From a checkpoint of a small encoder-decoder audio transcriber.
Model: log mel input, encoder width 128, decoder layers 7, decoder norm rmsnorm.
Training: muon at rate 0.0088, batches of 128.
Data: 15625 training examples, 104.9 epochs.
Rows from block 2 of the audio encoder of a small encoder-decoder audio transcriber, named by matrix and row number. Rows with one number belong to one neuron. Each number is 200 + 40 x the weight over its row's rms, rounded and kept within 0 to 999. All counts start at 0.
Before each neuron's rows are labels from the 100 clips, of 14976, where the neuron reaches its highest value: "loudest" is the band of the loudest frequency at the time of the peak. Only what is clearly more common there than usual is listed. The data: read English sentences (LibriTTS-R). In brackets: how many of the 100, against the usual share in percent.
# fc1: MLP up (encoder.blocks.2.mlp.fc1.weight, 512x128), inputs 0-127
# fc2: MLP down (encoder.blocks.2.mlp.fc2.weight, 128x512, transposed), outputs 0-127

loudest: 250 to 500 Hz (42 vs 12.3)
fc1.413,184,149,248,168,206,243,250,241,169,185,180,280,173,213,180,191,176,189,179,204,241,216,220,300,283,138,102,208,203,187,147,190,194,167,210,168,229,229,174,246,183,201,212,168,220,230,152,211,164,118,213,179,167,218,228,219,195,183,156,111,239,179,159,167,215,210,158,177,207,215,193,175,161,279,208,162,276,178,237,202,157,245,203,220,181,209,198,213,208,206,224,220,108,185,261,200,236,259,187,275,249,266,253,238,221,244,204,214,163,261,264,210,218,147,242,230,141,245,148,163,178,265,111,114,183,189,192,200
fc2.413,198,229,204,162,215,201,234,188,218,178,273,226,249,186,195,178,233,143,162,190,215,235,243,181,211,206,146,208,187,255,222,104,178,288,162,309,184,165,242,169,170,124,198,183,232,174,221,213,264,218,220,135,241,206,210,255,125,202,136,276,226,227,171,198,205,190,252,109,224,126,171,180,155,182,135,224,199,157,265,210,279,245,174,206,187,224,191,227,191,242,215,233,245,243,177,257,165,201,182,172,212,218,167,150,286,198,143,195,224,223,204,246,156,185,265,202,190,238,205,178,234,105,193,160,147,167,191,172

loudest: 500 to 1000 Hz (27 vs 7.1)
fc1.125,205,195,218,189,261,242,194,166,163,140,212,248,226,235,161,127,210,202,215,153,148,179,224,212,158,163,217,164,164,183,221,166,221,204,130,190,198,287,151,154,248,188,229,163,209,198,125,208,216,233,258,302,228,258,280,183,208,209,191,238,136,211,183,204,248,178,228,112,130,204,245,235,174,185,174,278,169,170,308,224,145,237,165,158,229,163,205,234,164,139,189,204,179,166,215,171,189,199,236,200,238,251,173,236,207,153,137,264,268,198,204,155,255,209,154,264,190,187,218,202,231,169,153,139,264,177,199,203
fc2.125,300,220,206,204,262,233,168,192,275,192,159,203,211,215,241,176,209,219,222,194,227,205,156,178,188,296,193,160,230,259,214,199,175,191,205,163,251,187,163,254,229,196,233,96,137,198,228,154,176,155,230,242,236,190,234,240,210,179,159,224,181,82,251,213,199,248,206,241,166,180,250,152,189,146,188,233,165,191,126,181,250,273,232,167,160,111,193,217,201,257,202,211,206,179,198,174,279,272,164,197,182,204,190,201,229,144,154,167,223,174,211,234,118,222,183,213,217,197,149,241,282,205,176,218,212,261,217,287

loudest: 2000 to 4000 Hz (48 vs 2.2)
fc1.299,228,236,194,155,147,309,180,274,196,174,169,229,139,212,130,219,193,285,255,171,164,187,187,179,256,195,171,255,203,204,179,223,226,275,241,130,240,169,223,155,240,223,215,256,210,135,188,183,195,204,244,223,221,149,252,202,152,222,206,185,274,236,173,173,201,260,278,256,201,169,206,164,159,170,153,118,237,271,171,188,226,266,261,224,180,217,250,212,140,238,206,210,192,183,212,179,162,267,193,136,232,215,241,174,241,165,152,198,180,138,243,298,201,221,209,207,242,231,244,184,160,206,166,180,153,186,169,216
fc2.299,194,263,238,170,255,197,216,264,140,113,173,230,177,223,216,146,159,256,218,283,276,198,180,234,276,222,198,280,190,256,261,246,165,254,236,212,199,110,210,226,213,187,185,174,177,264,217,190,202,273,185,200,141,234,233,160,208,225,195,197,137,218,193,218,274,216,249,143,184,138,147,146,226,114,237,144,205,190,132,293,236,204,233,183,206,162,146,211,193,123,209,278,191,184,196,187,216,186,180,280,203,183,177,191,136,192,221,180,178,216,173,178,263,190,188,218,199,196,206,187,162,229,213,225,218,200,255,229

loudest: 500 to 1000 Hz (46 vs 7.1)
fc1.122,241,188,213,237,171,205,218,198,155,242,104,234,126,244,214,245,224,263,205,195,155,201,181,223,183,151,182,164,168,181,205,263,152,196,156,143,207,212,171,136,223,239,203,191,126,188,217,130,160,263,241,196,242,211,301,232,260,183,143,162,197,283,239,185,232,223,216,220,253,184,172,250,176,180,229,189,202,246,178,202,169,195,258,250,276,189,214,134,149,197,196,177,234,269,173,238,174,121,164,182,223,115,160,184,239,244,215,179,184,227,185,159,146,192,227,206,227,151,163,260,205,263,216,173,134,205,152,128
fc2.122,218,276,196,172,257,261,270,229,135,190,225,255,215,165,110,245,166,190,199,258,259,168,265,172,198,198,204,200,206,226,195,168,195,230,278,154,132,200,204,229,164,183,203,213,166,175,249,246,219,221,181,205,214,233,197,313,210,194,235,173,193,116,167,170,206,208,161,205,171,149,110,208,125,233,123,113,205,185,219,197,232,267,207,220,260,220,190,198,173,166,124,235,237,194,262,282,260,229,234,178,150,186,144,220,205,242,205,161,169,249,203,160,257,193,184,267,187,191,230,174,189,208,185,237,164,179,199,163

loudest: 500 to 1000 Hz (32 vs 7.1)
fc1.270,239,222,189,222,239,158,203,226,240,232,351,242,313,291,236,312,229,216,210,201,199,212,160,195,201,191,262,221,155,230,148,218,230,263,224,183,313,208,215,128,206,238,181,248,187,167,216,231,184,122,204,221,187,235,140,204,178,116,219,210,227,146,126,182,208,188,200,210,207,235,247,179,223,164,240,211,192,176,240,244,197,193,168,233,205,235,221,229,186,243,248,177,203,167,216,211,190,201,191,187,240,87,206,190,182,181,199,241,169,145,177,185,200,195,277,215,127,192,203,173,214,213,175,197,211,143,164,193
fc2.270,157,193,224,202,197,164,157,218,226,224,266,199,203,83,242,182,234,227,226,240,261,183,197,281,236,158,210,216,225,214,198,271,201,180,232,163,97,216,159,197,175,176,181,195,181,166,191,228,169,196,216,158,155,169,227,223,203,199,184,280,259,162,167,160,146,200,210,179,187,197,162,171,193,206,157,246,171,252,129,114,237,172,255,209,277,240,182,154,156,147,254,138,194,180,184,113,202,207,262,232,100,296,174,231,276,186,187,171,258,206,212,194,227,218,187,229,148,168,146,152,181,189,187,191,189,161,219,237

loudest: 250 to 500 Hz (37 vs 12.3)
fc1.209,241,127,268,206,162,143,283,243,169,261,189,197,166,235,186,216,204,203,152,160,269,130,231,195,202,159,237,214,265,162,220,212,214,147,203,179,194,198,100,236,176,151,130,188,184,250,206,153,177,169,128,165,230,247,177,192,202,153,171,227,227,155,185,183,165,226,197,106,177,236,187,203,181,245,183,197,147,194,232,256,195,176,192,171,196,191,193,153,238,179,133,127,136,215,203,158,300,124,228,229,193,109,135,239,182,236,167,217,188,213,163,160,194,186,200,205,196,166,133,263,226,230,209,208,198,246,248,261
fc2.209,183,221,255,237,260,74,185,191,211,144,244,151,185,234,182,266,240,175,175,249,195,206,209,235,237,170,140,184,139,176,192,191,224,293,188,179,228,226,247,181,201,171,215,138,251,160,207,166,236,166,186,210,197,212,233,176,220,198,209,166,156,178,186,213,200,177,207,191,156,192,173,111,176,201,162,107,165,137,211,164,224,174,172,273,186,179,206,95,232,261,167,119,225,230,248,172,216,162,174,171,184,137,210,201,273,236,157,243,205,227,265,160,216,155,192,207,254,161,216,221,174,140,243,126,169,280,212,221

loudest: 1000 to 2000 Hz (54 vs 2)
fc1.290,236,161,223,183,187,169,218,165,229,204,208,179,236,195,191,255,242,240,175,202,260,230,257,176,201,236,234,238,267,228,334,281,213,151,230,192,158,177,213,204,256,183,210,179,190,253,211,204,186,196,180,130,190,225,189,251,136,217,184,139,276,172,259,191,243,91,245,176,219,210,159,237,207,145,188,98,230,174,127,145,190,209,249,181,245,185,225,218,205,241,176,259,178,123,202,158,220,284,127,144,175,188,258,148,164,205,221,224,197,261,254,192,236,243,161,172,186,213,209,171,209,231,211,171,175,222,189,172
fc2.290,177,178,196,203,225,207,175,179,171,147,209,135,188,190,213,198,255,256,175,184,163,272,250,231,211,212,285,200,203,187,260,174,225,205,187,181,255,149,226,184,200,227,211,118,217,185,207,195,291,174,234,164,197,164,210,106,216,245,224,217,204,164,111,185,227,242,273,240,160,167,141,146,226,216,156,120,277,151,202,247,191,222,218,222,172,160,208,229,197,215,168,196,208,326,200,171,316,149,156,229,183,183,203,199,177,150,233,150,179,206,199,198,175,171,262,239,115,157,188,217,243,196,193,240,226,167,143,156

loudest: 1000 to 2000 Hz (47 vs 2)
fc1.123,192,212,206,248,238,223,151,134,236,328,222,225,203,191,147,187,158,198,213,178,182,243,203,204,234,185,175,279,145,253,201,232,151,267,246,106,192,254,175,179,188,202,186,256,237,209,220,160,223,173,224,172,147,205,183,220,154,269,164,211,246,156,298,285,208,152,214,254,215,127,202,250,175,270,198,203,202,177,227,274,236,223,187,267,169,220,120,164,250,213,195,239,132,182,218,242,160,236,147,225,204,206,214,207,163,179,182,225,186,207,228,195,183,235,215,198,235,268,275,173,170,268,237,177,173,194,196,254
fc2.123,132,188,166,216,237,252,199,192,152,199,241,369,181,178,195,119,213,229,149,224,169,219,173,183,247,217,130,186,171,244,214,176,238,223,224,195,155,200,196,266,207,209,250,221,116,200,129,154,198,208,187,145,239,211,218,137,244,251,192,163,234,245,153,174,242,226,239,180,112,197,196,230,275,180,248,302,185,181,171,197,193,228,237,187,245,207,187,197,246,209,187,164,125,162,230,177,210,215,242,197,207,207,194,203,209,256,205,150,253,166,200,151,235,123,185,221,225,223,181,198,183,149,251,136,151,230,221,152

loudest: 4000 to 8000 Hz (79 vs 5.1)
fc1.301,225,134,238,212,232,163,249,249,252,190,221,136,224,120,229,190,167,152,101,130,282,221,189,268,226,196,202,256,228,272,230,236,270,163,261,181,194,231,258,199,191,113,212,161,143,177,189,168,236,223,214,147,254,214,209,280,247,215,223,218,103,229,185,247,278,212,165,184,194,214,239,216,215,169,143,203,176,183,186,256,250,250,219,179,223,164,212,250,221,119,197,195,147,210,183,218,204,183,223,145,207,207,204,208,163,198,172,164,203,214,191,241,155,237,200,200,197,245,141,247,186,133,205,243,266,244,160,189
fc2.301,226,187,180,235,203,191,184,233,207,296,174,176,242,261,218,214,196,171,151,265,192,196,232,183,238,245,221,204,117,164,193,145,263,160,247,188,152,245,251,244,171,180,180,206,250,197,244,166,195,209,223,219,153,166,221,127,222,155,166,162,191,238,195,328,243,221,139,231,193,227,162,194,100,225,214,205,152,105,226,203,171,233,171,209,125,210,178,207,218,276,210,170,214,249,189,199,170,201,159,263,256,204,237,169,164,195,223,240,186,235,131,163,187,177,149,176,143,227,212,190,213,144,231,203,161,263,288,143

loudest: 2000 to 4000 Hz (39 vs 2.2)
fc1.260,243,131,227,214,167,202,209,144,191,282,222,322,223,209,186,172,196,201,237,202,227,201,236,224,218,286,222,196,197,166,260,234,159,179,289,207,86,246,234,197,197,190,243,255,178,174,205,182,209,233,139,211,197,214,177,117,234,116,181,193,153,197,277,174,184,180,211,238,226,212,261,223,169,122,256,152,196,209,237,170,186,255,198,119,173,252,205,152,212,216,200,193,240,210,219,159,179,263,150,116,241,229,215,177,186,218,194,217,244,158,273,216,267,165,223,224,180,224,188,231,178,202,173,166,155,164,202,133
fc2.260,208,233,209,250,121,213,185,209,118,235,202,255,228,199,131,205,189,217,151,255,181,235,211,198,231,166,185,230,214,224,157,229,117,157,237,197,225,201,170,172,171,222,241,99,286,229,192,261,175,236,219,175,233,201,174,201,224,227,282,234,236,231,160,219,222,179,203,131,129,212,171,148,184,201,196,225,202,156,166,183,199,191,230,227,175,232,220,184,180,225,221,65,187,198,175,268,195,195,205,151,262,188,163,224,191,144,236,171,188,206,312,246,220,285,133,221,169,197,165,226,141,150,162,163,184,161,264,238

loudest: 500 to 1000 Hz (56 vs 7.1)
fc1.143,235,184,249,214,142,236,260,186,171,195,189,256,162,153,172,132,323,198,208,191,225,211,186,189,157,183,191,172,266,216,183,210,238,165,200,179,168,254,266,185,233,249,215,200,162,282,177,224,227,229,221,221,181,230,188,204,217,285,197,186,228,200,177,245,112,222,172,210,138,169,233,273,140,226,220,224,228,179,221,146,210,108,183,167,316,208,242,168,217,269,164,199,192,156,164,182,219,220,279,140,206,158,147,207,232,175,233,225,252,229,185,256,242,207,224,202,199,307,274,168,209,232,191,168,213,181,201,173
fc2.143,167,131,244,294,208,282,218,217,151,205,225,236,223,142,144,132,158,101,196,212,193,266,147,155,182,186,223,182,164,224,182,254,201,182,200,203,276,284,186,165,150,218,127,211,183,218,184,168,257,216,218,245,162,212,224,195,233,268,176,201,236,210,157,185,280,224,175,209,185,166,198,149,99,258,240,187,169,167,229,205,185,217,168,111,244,234,235,228,232,198,226,231,250,225,212,208,201,222,240,245,221,186,160,264,150,212,229,227,157,272,168,200,178,203,203,172,301,226,164,202,226,186,225,191,264,164,171,186

loudest: 500 to 1000 Hz (41 vs 7.1)
fc1.395,217,204,238,235,197,187,138,181,208,250,264,208,182,212,185,210,203,237,182,156,165,181,224,128,236,153,181,217,212,136,158,251,294,140,174,212,217,224,236,246,181,230,242,165,173,275,187,146,237,135,276,226,231,266,228,196,183,237,217,166,217,130,142,122,160,221,231,134,213,203,155,211,232,262,226,145,149,145,233,184,191,237,158,267,263,160,214,214,199,154,169,254,237,151,138,195,176,262,253,178,198,172,244,246,174,219,228,240,239,158,195,223,137,243,132,156,210,255,169,195,210,196,136,225,215,205,171,136
fc2.395,236,286,137,173,208,175,252,199,185,223,148,194,192,255,237,174,193,210,213,207,232,190,255,148,195,179,224,231,186,240,242,175,259,179,178,206,59,253,231,209,234,171,193,147,152,191,250,214,184,233,138,188,174,258,250,284,145,252,129,180,191,202,149,219,239,203,230,179,221,219,204,208,148,284,224,180,263,243,227,262,226,257,250,174,207,170,217,190,167,249,232,214,202,218,236,196,259,179,183,221,153,220,223,160,195,235,128,161,182,125,193,240,210,191,251,225,218,250,243,132,180,151,186,220,294,250,211,249

loudest: 250 to 500 Hz (43 vs 12.3)
fc1.367,124,224,161,143,255,194,237,213,255,215,130,199,179,144,162,160,239,274,104,107,218,196,209,255,183,167,251,192,174,170,224,230,173,215,129,215,162,254,218,306,177,152,139,188,174,205,199,202,184,172,208,265,172,143,202,202,218,206,222,172,194,229,164,181,190,229,209,96,204,111,252,223,171,243,186,192,217,231,247,177,227,268,162,203,144,167,174,178,266,172,177,125,172,160,203,188,272,185,256,190,224,231,211,160,178,178,225,216,242,172,200,136,269,212,161,201,185,214,187,190,175,255,242,221,253,230,247,226
fc2.367,277,131,154,160,244,211,159,213,239,216,240,145,268,233,255,281,189,177,178,221,224,228,227,205,220,208,191,150,176,177,190,229,180,128,198,184,219,229,242,265,165,203,190,240,247,125,165,203,236,159,170,228,260,203,172,158,217,191,216,164,261,216,174,226,205,231,183,256,135,216,265,142,202,170,123,176,272,175,183,184,210,237,127,167,217,168,250,118,131,221,255,158,222,211,204,182,214,274,181,262,237,215,204,193,217,187,174,151,183,183,259,275,134,193,202,168,109,157,200,177,221,208,173,267,151,171,230,248

loudest: 250 to 500 Hz (32 vs 12.3)
fc1.149,240,213,148,147,207,214,184,187,200,168,203,140,236,217,158,204,121,224,262,166,188,181,214,158,247,144,250,156,136,219,164,244,245,189,190,170,220,172,185,168,185,246,197,128,228,219,263,172,171,244,240,175,138,167,264,155,178,247,206,109,196,153,248,237,196,188,173,236,207,257,222,169,185,185,220,215,141,147,327,193,205,224,192,224,233,189,227,216,149,194,269,240,216,172,176,163,212,226,228,168,193,246,187,210,186,255,136,194,179,236,161,112,224,171,195,281,222,267,158,177,155,83,227,155,232,161,204,213
fc2.149,121,301,204,212,220,217,174,186,192,168,168,204,272,126,248,173,194,281,183,191,231,248,179,135,137,157,196,221,233,219,201,193,255,202,198,213,189,168,169,252,220,206,174,157,248,157,190,225,231,147,236,214,170,135,204,183,136,217,303,258,213,219,159,165,228,310,172,134,222,261,156,187,171,128,191,203,161,237,197,200,177,208,218,246,174,177,234,144,224,230,254,161,162,179,168,151,239,169,205,217,200,233,203,188,241,161,234,228,238,229,195,86,209,169,187,243,226,248,183,220,226,193,102,218,186,225,187,264

loudest: 1000 to 2000 Hz (59 vs 2); 2000 to 4000 Hz (25 vs 2.2)
fc1.101,210,254,261,181,225,195,158,129,247,265,184,201,197,202,202,180,163,254,187,138,198,182,224,132,222,158,189,295,178,195,187,264,235,206,192,196,177,184,244,231,219,197,227,215,204,190,207,117,169,156,209,125,178,200,104,178,234,192,191,237,242,194,178,250,213,110,182,244,167,165,257,277,169,136,192,206,175,255,151,227,234,157,187,162,165,191,208,194,159,264,214,220,88,241,186,211,151,274,199,187,251,218,217,305,142,185,181,229,203,276,230,285,232,220,182,237,218,217,165,200,164,206,250,213,183,201,185,251
fc2.101,228,200,163,305,199,169,215,162,156,180,233,198,198,190,171,179,98,193,210,187,202,239,141,206,156,198,201,227,161,211,176,174,171,251,188,158,162,215,215,164,140,251,184,215,162,297,194,187,173,168,200,193,252,160,178,153,203,307,130,201,269,230,204,164,222,201,200,161,191,240,139,247,215,213,250,121,178,176,230,186,136,175,185,175,188,195,206,210,214,115,266,194,180,225,130,206,180,207,206,276,242,138,180,185,130,246,191,212,231,133,182,124,219,184,246,175,205,158,274,150,176,203,240,191,179,300,248,227

loudest: 1000 to 2000 Hz (60 vs 2)
fc1.288,234,201,178,198,228,247,213,237,145,210,229,273,180,189,103,155,214,205,176,67,193,184,224,217,201,166,245,206,189,208,260,248,187,155,135,194,200,220,156,193,183,169,262,221,152,183,237,267,177,194,313,204,293,233,226,193,217,176,167,112,129,114,173,137,184,145,209,183,170,168,200,246,195,276,262,278,203,158,150,179,193,188,225,171,227,198,264,198,269,195,250,195,185,191,174,167,231,205,143,272,210,218,225,151,171,193,165,207,154,183,178,196,198,211,192,250,208,216,209,260,216,175,227,178,155,201,201,155
fc2.288,143,208,206,180,168,263,192,199,250,197,193,177,187,187,207,232,176,269,194,230,271,208,227,148,177,244,146,252,134,199,225,276,158,169,193,239,201,189,154,133,145,270,269,260,197,136,256,228,216,151,208,231,247,198,241,181,213,179,200,123,195,155,172,310,160,187,197,158,255,256,158,155,163,201,85,254,161,212,152,186,177,257,185,191,182,199,191,185,259,180,170,186,179,236,231,186,170,207,232,132,235,247,158,141,219,186,146,195,272,233,180,214,255,203,222,187,223,187,203,183,227,258,179,275,190,211,129,192

loudest: 4000 to 8000 Hz (28 vs 5.1)
fc1.212,194,233,232,217,226,210,140,170,225,214,245,194,210,183,116,177,194,194,194,160,181,196,181,240,115,161,204,187,202,247,227,126,207,164,176,198,186,240,198,195,121,145,137,179,187,113,226,213,198,163,184,165,184,208,176,217,236,158,275,176,242,155,286,250,288,173,234,245,228,202,241,177,163,182,252,278,234,180,284,206,230,261,174,217,223,213,219,238,251,239,260,258,178,225,241,217,161,202,213,154,215,225,234,208,166,217,179,165,154,115,146,231,236,231,246,219,182,161,262,253,126,189,213,161,156,297,230,231
fc2.212,165,229,128,145,152,201,191,208,198,161,141,263,245,157,246,213,220,157,214,234,227,156,201,124,176,186,171,204,255,239,173,169,202,183,213,118,208,201,197,200,205,180,225,161,219,177,155,197,208,130,173,166,189,202,165,256,152,254,248,146,131,91,203,148,149,203,275,178,155,162,165,233,173,213,220,242,179,280,231,226,193,189,266,204,141,269,207,139,282,198,201,155,159,151,217,179,172,193,189,300,231,224,146,216,267,148,174,214,183,149,248,170,184,200,241,198,168,208,153,187,138,199,276,180,183,211,187,168

loudest: 500 to 1000 Hz (59 vs 7.1)
fc1.211,154,122,190,144,184,156,198,205,230,144,195,241,242,212,262,304,220,197,225,213,161,210,210,199,158,208,180,163,192,210,184,189,197,256,128,195,241,233,165,180,221,190,211,198,221,176,134,257,199,87,172,163,154,208,146,266,170,180,242,209,224,187,209,234,208,158,261,241,195,213,209,141,123,267,182,178,308,242,208,229,203,245,184,217,227,165,178,222,239,224,237,240,188,126,236,229,165,165,230,198,269,129,190,237,112,181,159,212,276,236,181,240,191,221,168,183,209,127,235,180,212,164,143,208,253,203,131,225
fc2.211,248,216,210,240,194,217,206,187,262,235,190,184,169,111,192,169,198,204,194,203,185,312,162,187,262,172,250,177,223,289,236,217,252,172,223,182,163,214,133,308,221,259,226,206,183,246,210,238,250,217,231,163,272,210,197,236,187,109,214,167,210,206,192,156,251,255,178,156,180,261,234,132,218,234,202,195,184,267,244,185,180,212,232,246,208,183,189,204,185,149,177,151,242,208,284,225,183,216,203,270,199,326,223,251,201,175,208,126,209,123,205,201,242,233,160,185,208,145,201,154,172,171,202,171,251,206,181,220

loudest: 4000 to 8000 Hz (42 vs 5.1); 2000 to 4000 Hz (25 vs 2.2)
fc1.113,174,267,200,200,167,245,172,129,205,223,121,178,214,158,227,244,220,213,220,237,234,214,211,268,216,187,210,209,207,150,240,180,134,159,213,171,271,174,195,165,233,238,218,163,243,163,201,208,208,177,154,268,193,193,173,114,269,270,158,237,286,223,190,206,204,185,209,130,256,147,201,233,232,227,304,198,210,185,179,244,188,265,243,142,217,201,162,210,219,243,179,153,182,182,224,236,167,142,239,173,131,186,169,220,241,166,245,135,186,77,150,139,237,173,167,191,176,153,234,235,231,196,163,195,164,185,212,132
fc2.113,160,118,271,147,221,177,185,136,246,217,161,190,233,253,145,284,178,166,255,215,245,183,175,172,199,196,145,121,253,169,160,237,163,171,174,228,129,185,169,225,142,93,123,199,212,196,128,172,215,212,196,174,188,166,182,202,143,184,176,198,127,157,205,192,188,218,253,272,239,166,131,236,250,266,175,158,267,200,216,250,218,152,221,154,155,175,169,212,216,169,141,180,246,177,272,213,168,179,168,241,208,188,168,247,285,230,170,152,188,169,195,195,183,214,200,175,237,152,159,236,181,219,255,211,209,193,180,233

loudest: 500 to 1000 Hz (34 vs 7.1); 250 to 500 Hz (32 vs 12.3)
fc1.360,177,196,176,224,240,132,286,227,217,246,235,240,193,195,261,179,191,105,220,265,160,235,229,268,221,233,169,201,174,241,186,247,229,262,167,152,110,137,186,212,201,241,215,155,193,204,156,174,181,217,249,218,204,154,233,226,218,196,171,226,156,214,225,124,139,231,192,161,188,153,220,265,251,162,180,203,239,211,249,174,134,226,253,204,171,129,223,226,228,258,195,183,180,175,239,208,147,235,259,204,211,178,104,212,209,183,228,217,249,208,135,250,250,209,155,225,121,191,191,173,153,242,189,139,206,239,297,238
fc2.360,156,248,252,177,199,251,180,236,224,288,127,244,279,146,191,177,211,210,158,205,159,211,227,211,155,247,172,165,199,129,205,174,180,235,144,338,164,220,183,184,140,206,206,184,212,138,237,178,196,224,228,255,144,195,193,187,191,201,161,222,215,174,216,204,200,195,191,242,196,189,178,183,280,198,162,216,185,131,131,167,166,279,169,235,180,219,149,223,246,192,179,211,248,246,209,188,237,210,184,259,170,213,270,178,163,228,248,272,185,201,242,317,152,143,208,241,140,189,193,264,239,150,212,136,170,204,189,217

loudest: 500 to 1000 Hz (37 vs 7.1)
fc1.46,247,240,186,259,171,155,266,189,216,224,192,226,173,167,196,164,201,209,180,197,159,204,217,185,157,248,165,158,230,163,180,279,226,129,141,178,204,221,241,150,202,143,231,205,188,236,184,210,224,141,294,211,277,226,171,149,143,171,106,250,176,213,220,220,109,213,187,244,207,192,175,223,207,283,232,186,137,191,154,203,231,211,276,183,190,186,220,168,204,169,142,223,240,276,271,171,207,240,177,207,171,226,150,201,212,249,186,217,233,289,171,239,223,297,206,194,216,226,224,164,270,221,141,109,217,171,228,173
fc2.46,251,192,197,147,224,281,177,218,202,161,186,209,198,167,197,205,208,192,135,262,227,160,192,323,252,240,196,215,150,262,228,211,217,208,107,214,131,199,201,166,202,211,183,183,153,193,208,279,221,155,148,209,160,226,148,222,222,250,222,200,206,202,128,216,232,173,240,179,198,223,154,118,173,266,178,237,113,219,202,156,171,211,153,226,163,249,188,244,94,162,126,186,169,230,171,277,233,226,267,170,202,166,222,181,241,255,147,196,225,187,254,176,189,98,173,182,157,219,214,203,208,196,185,191,248,225,235,171

loudest: 500 to 1000 Hz (40 vs 7.1)
fc1.342,250,183,200,180,225,168,258,261,241,210,280,185,182,161,221,256,171,242,193,188,204,200,223,215,153,218,205,199,241,248,210,240,119,228,176,167,211,190,231,176,211,218,185,176,181,169,235,216,230,229,190,222,223,31,223,189,164,201,229,241,162,170,213,289,163,208,233,235,209,215,248,284,229,164,175,204,271,198,204,199,217,182,183,250,158,216,199,233,189,151,240,195,229,194,169,228,108,262,206,272,232,247,184,215,233,127,156,236,161,209,208,219,159,111,238,252,211,251,186,183,140,305,242,208,148,185,212,153
fc2.342,196,142,321,143,237,153,167,168,161,218,200,164,175,177,180,180,210,253,203,226,152,166,181,203,219,238,198,245,244,218,194,119,155,222,208,230,227,165,238,143,214,252,164,163,224,178,181,223,177,233,212,165,244,304,208,212,206,277,122,223,237,255,220,174,201,113,192,200,219,125,148,183,187,165,193,242,174,250,149,194,187,207,161,244,164,190,157,162,191,124,101,212,221,235,185,236,242,207,194,188,166,188,174,165,176,174,237,213,195,241,197,130,201,226,180,251,188,283,193,186,287,279,249,222,207,211,133,173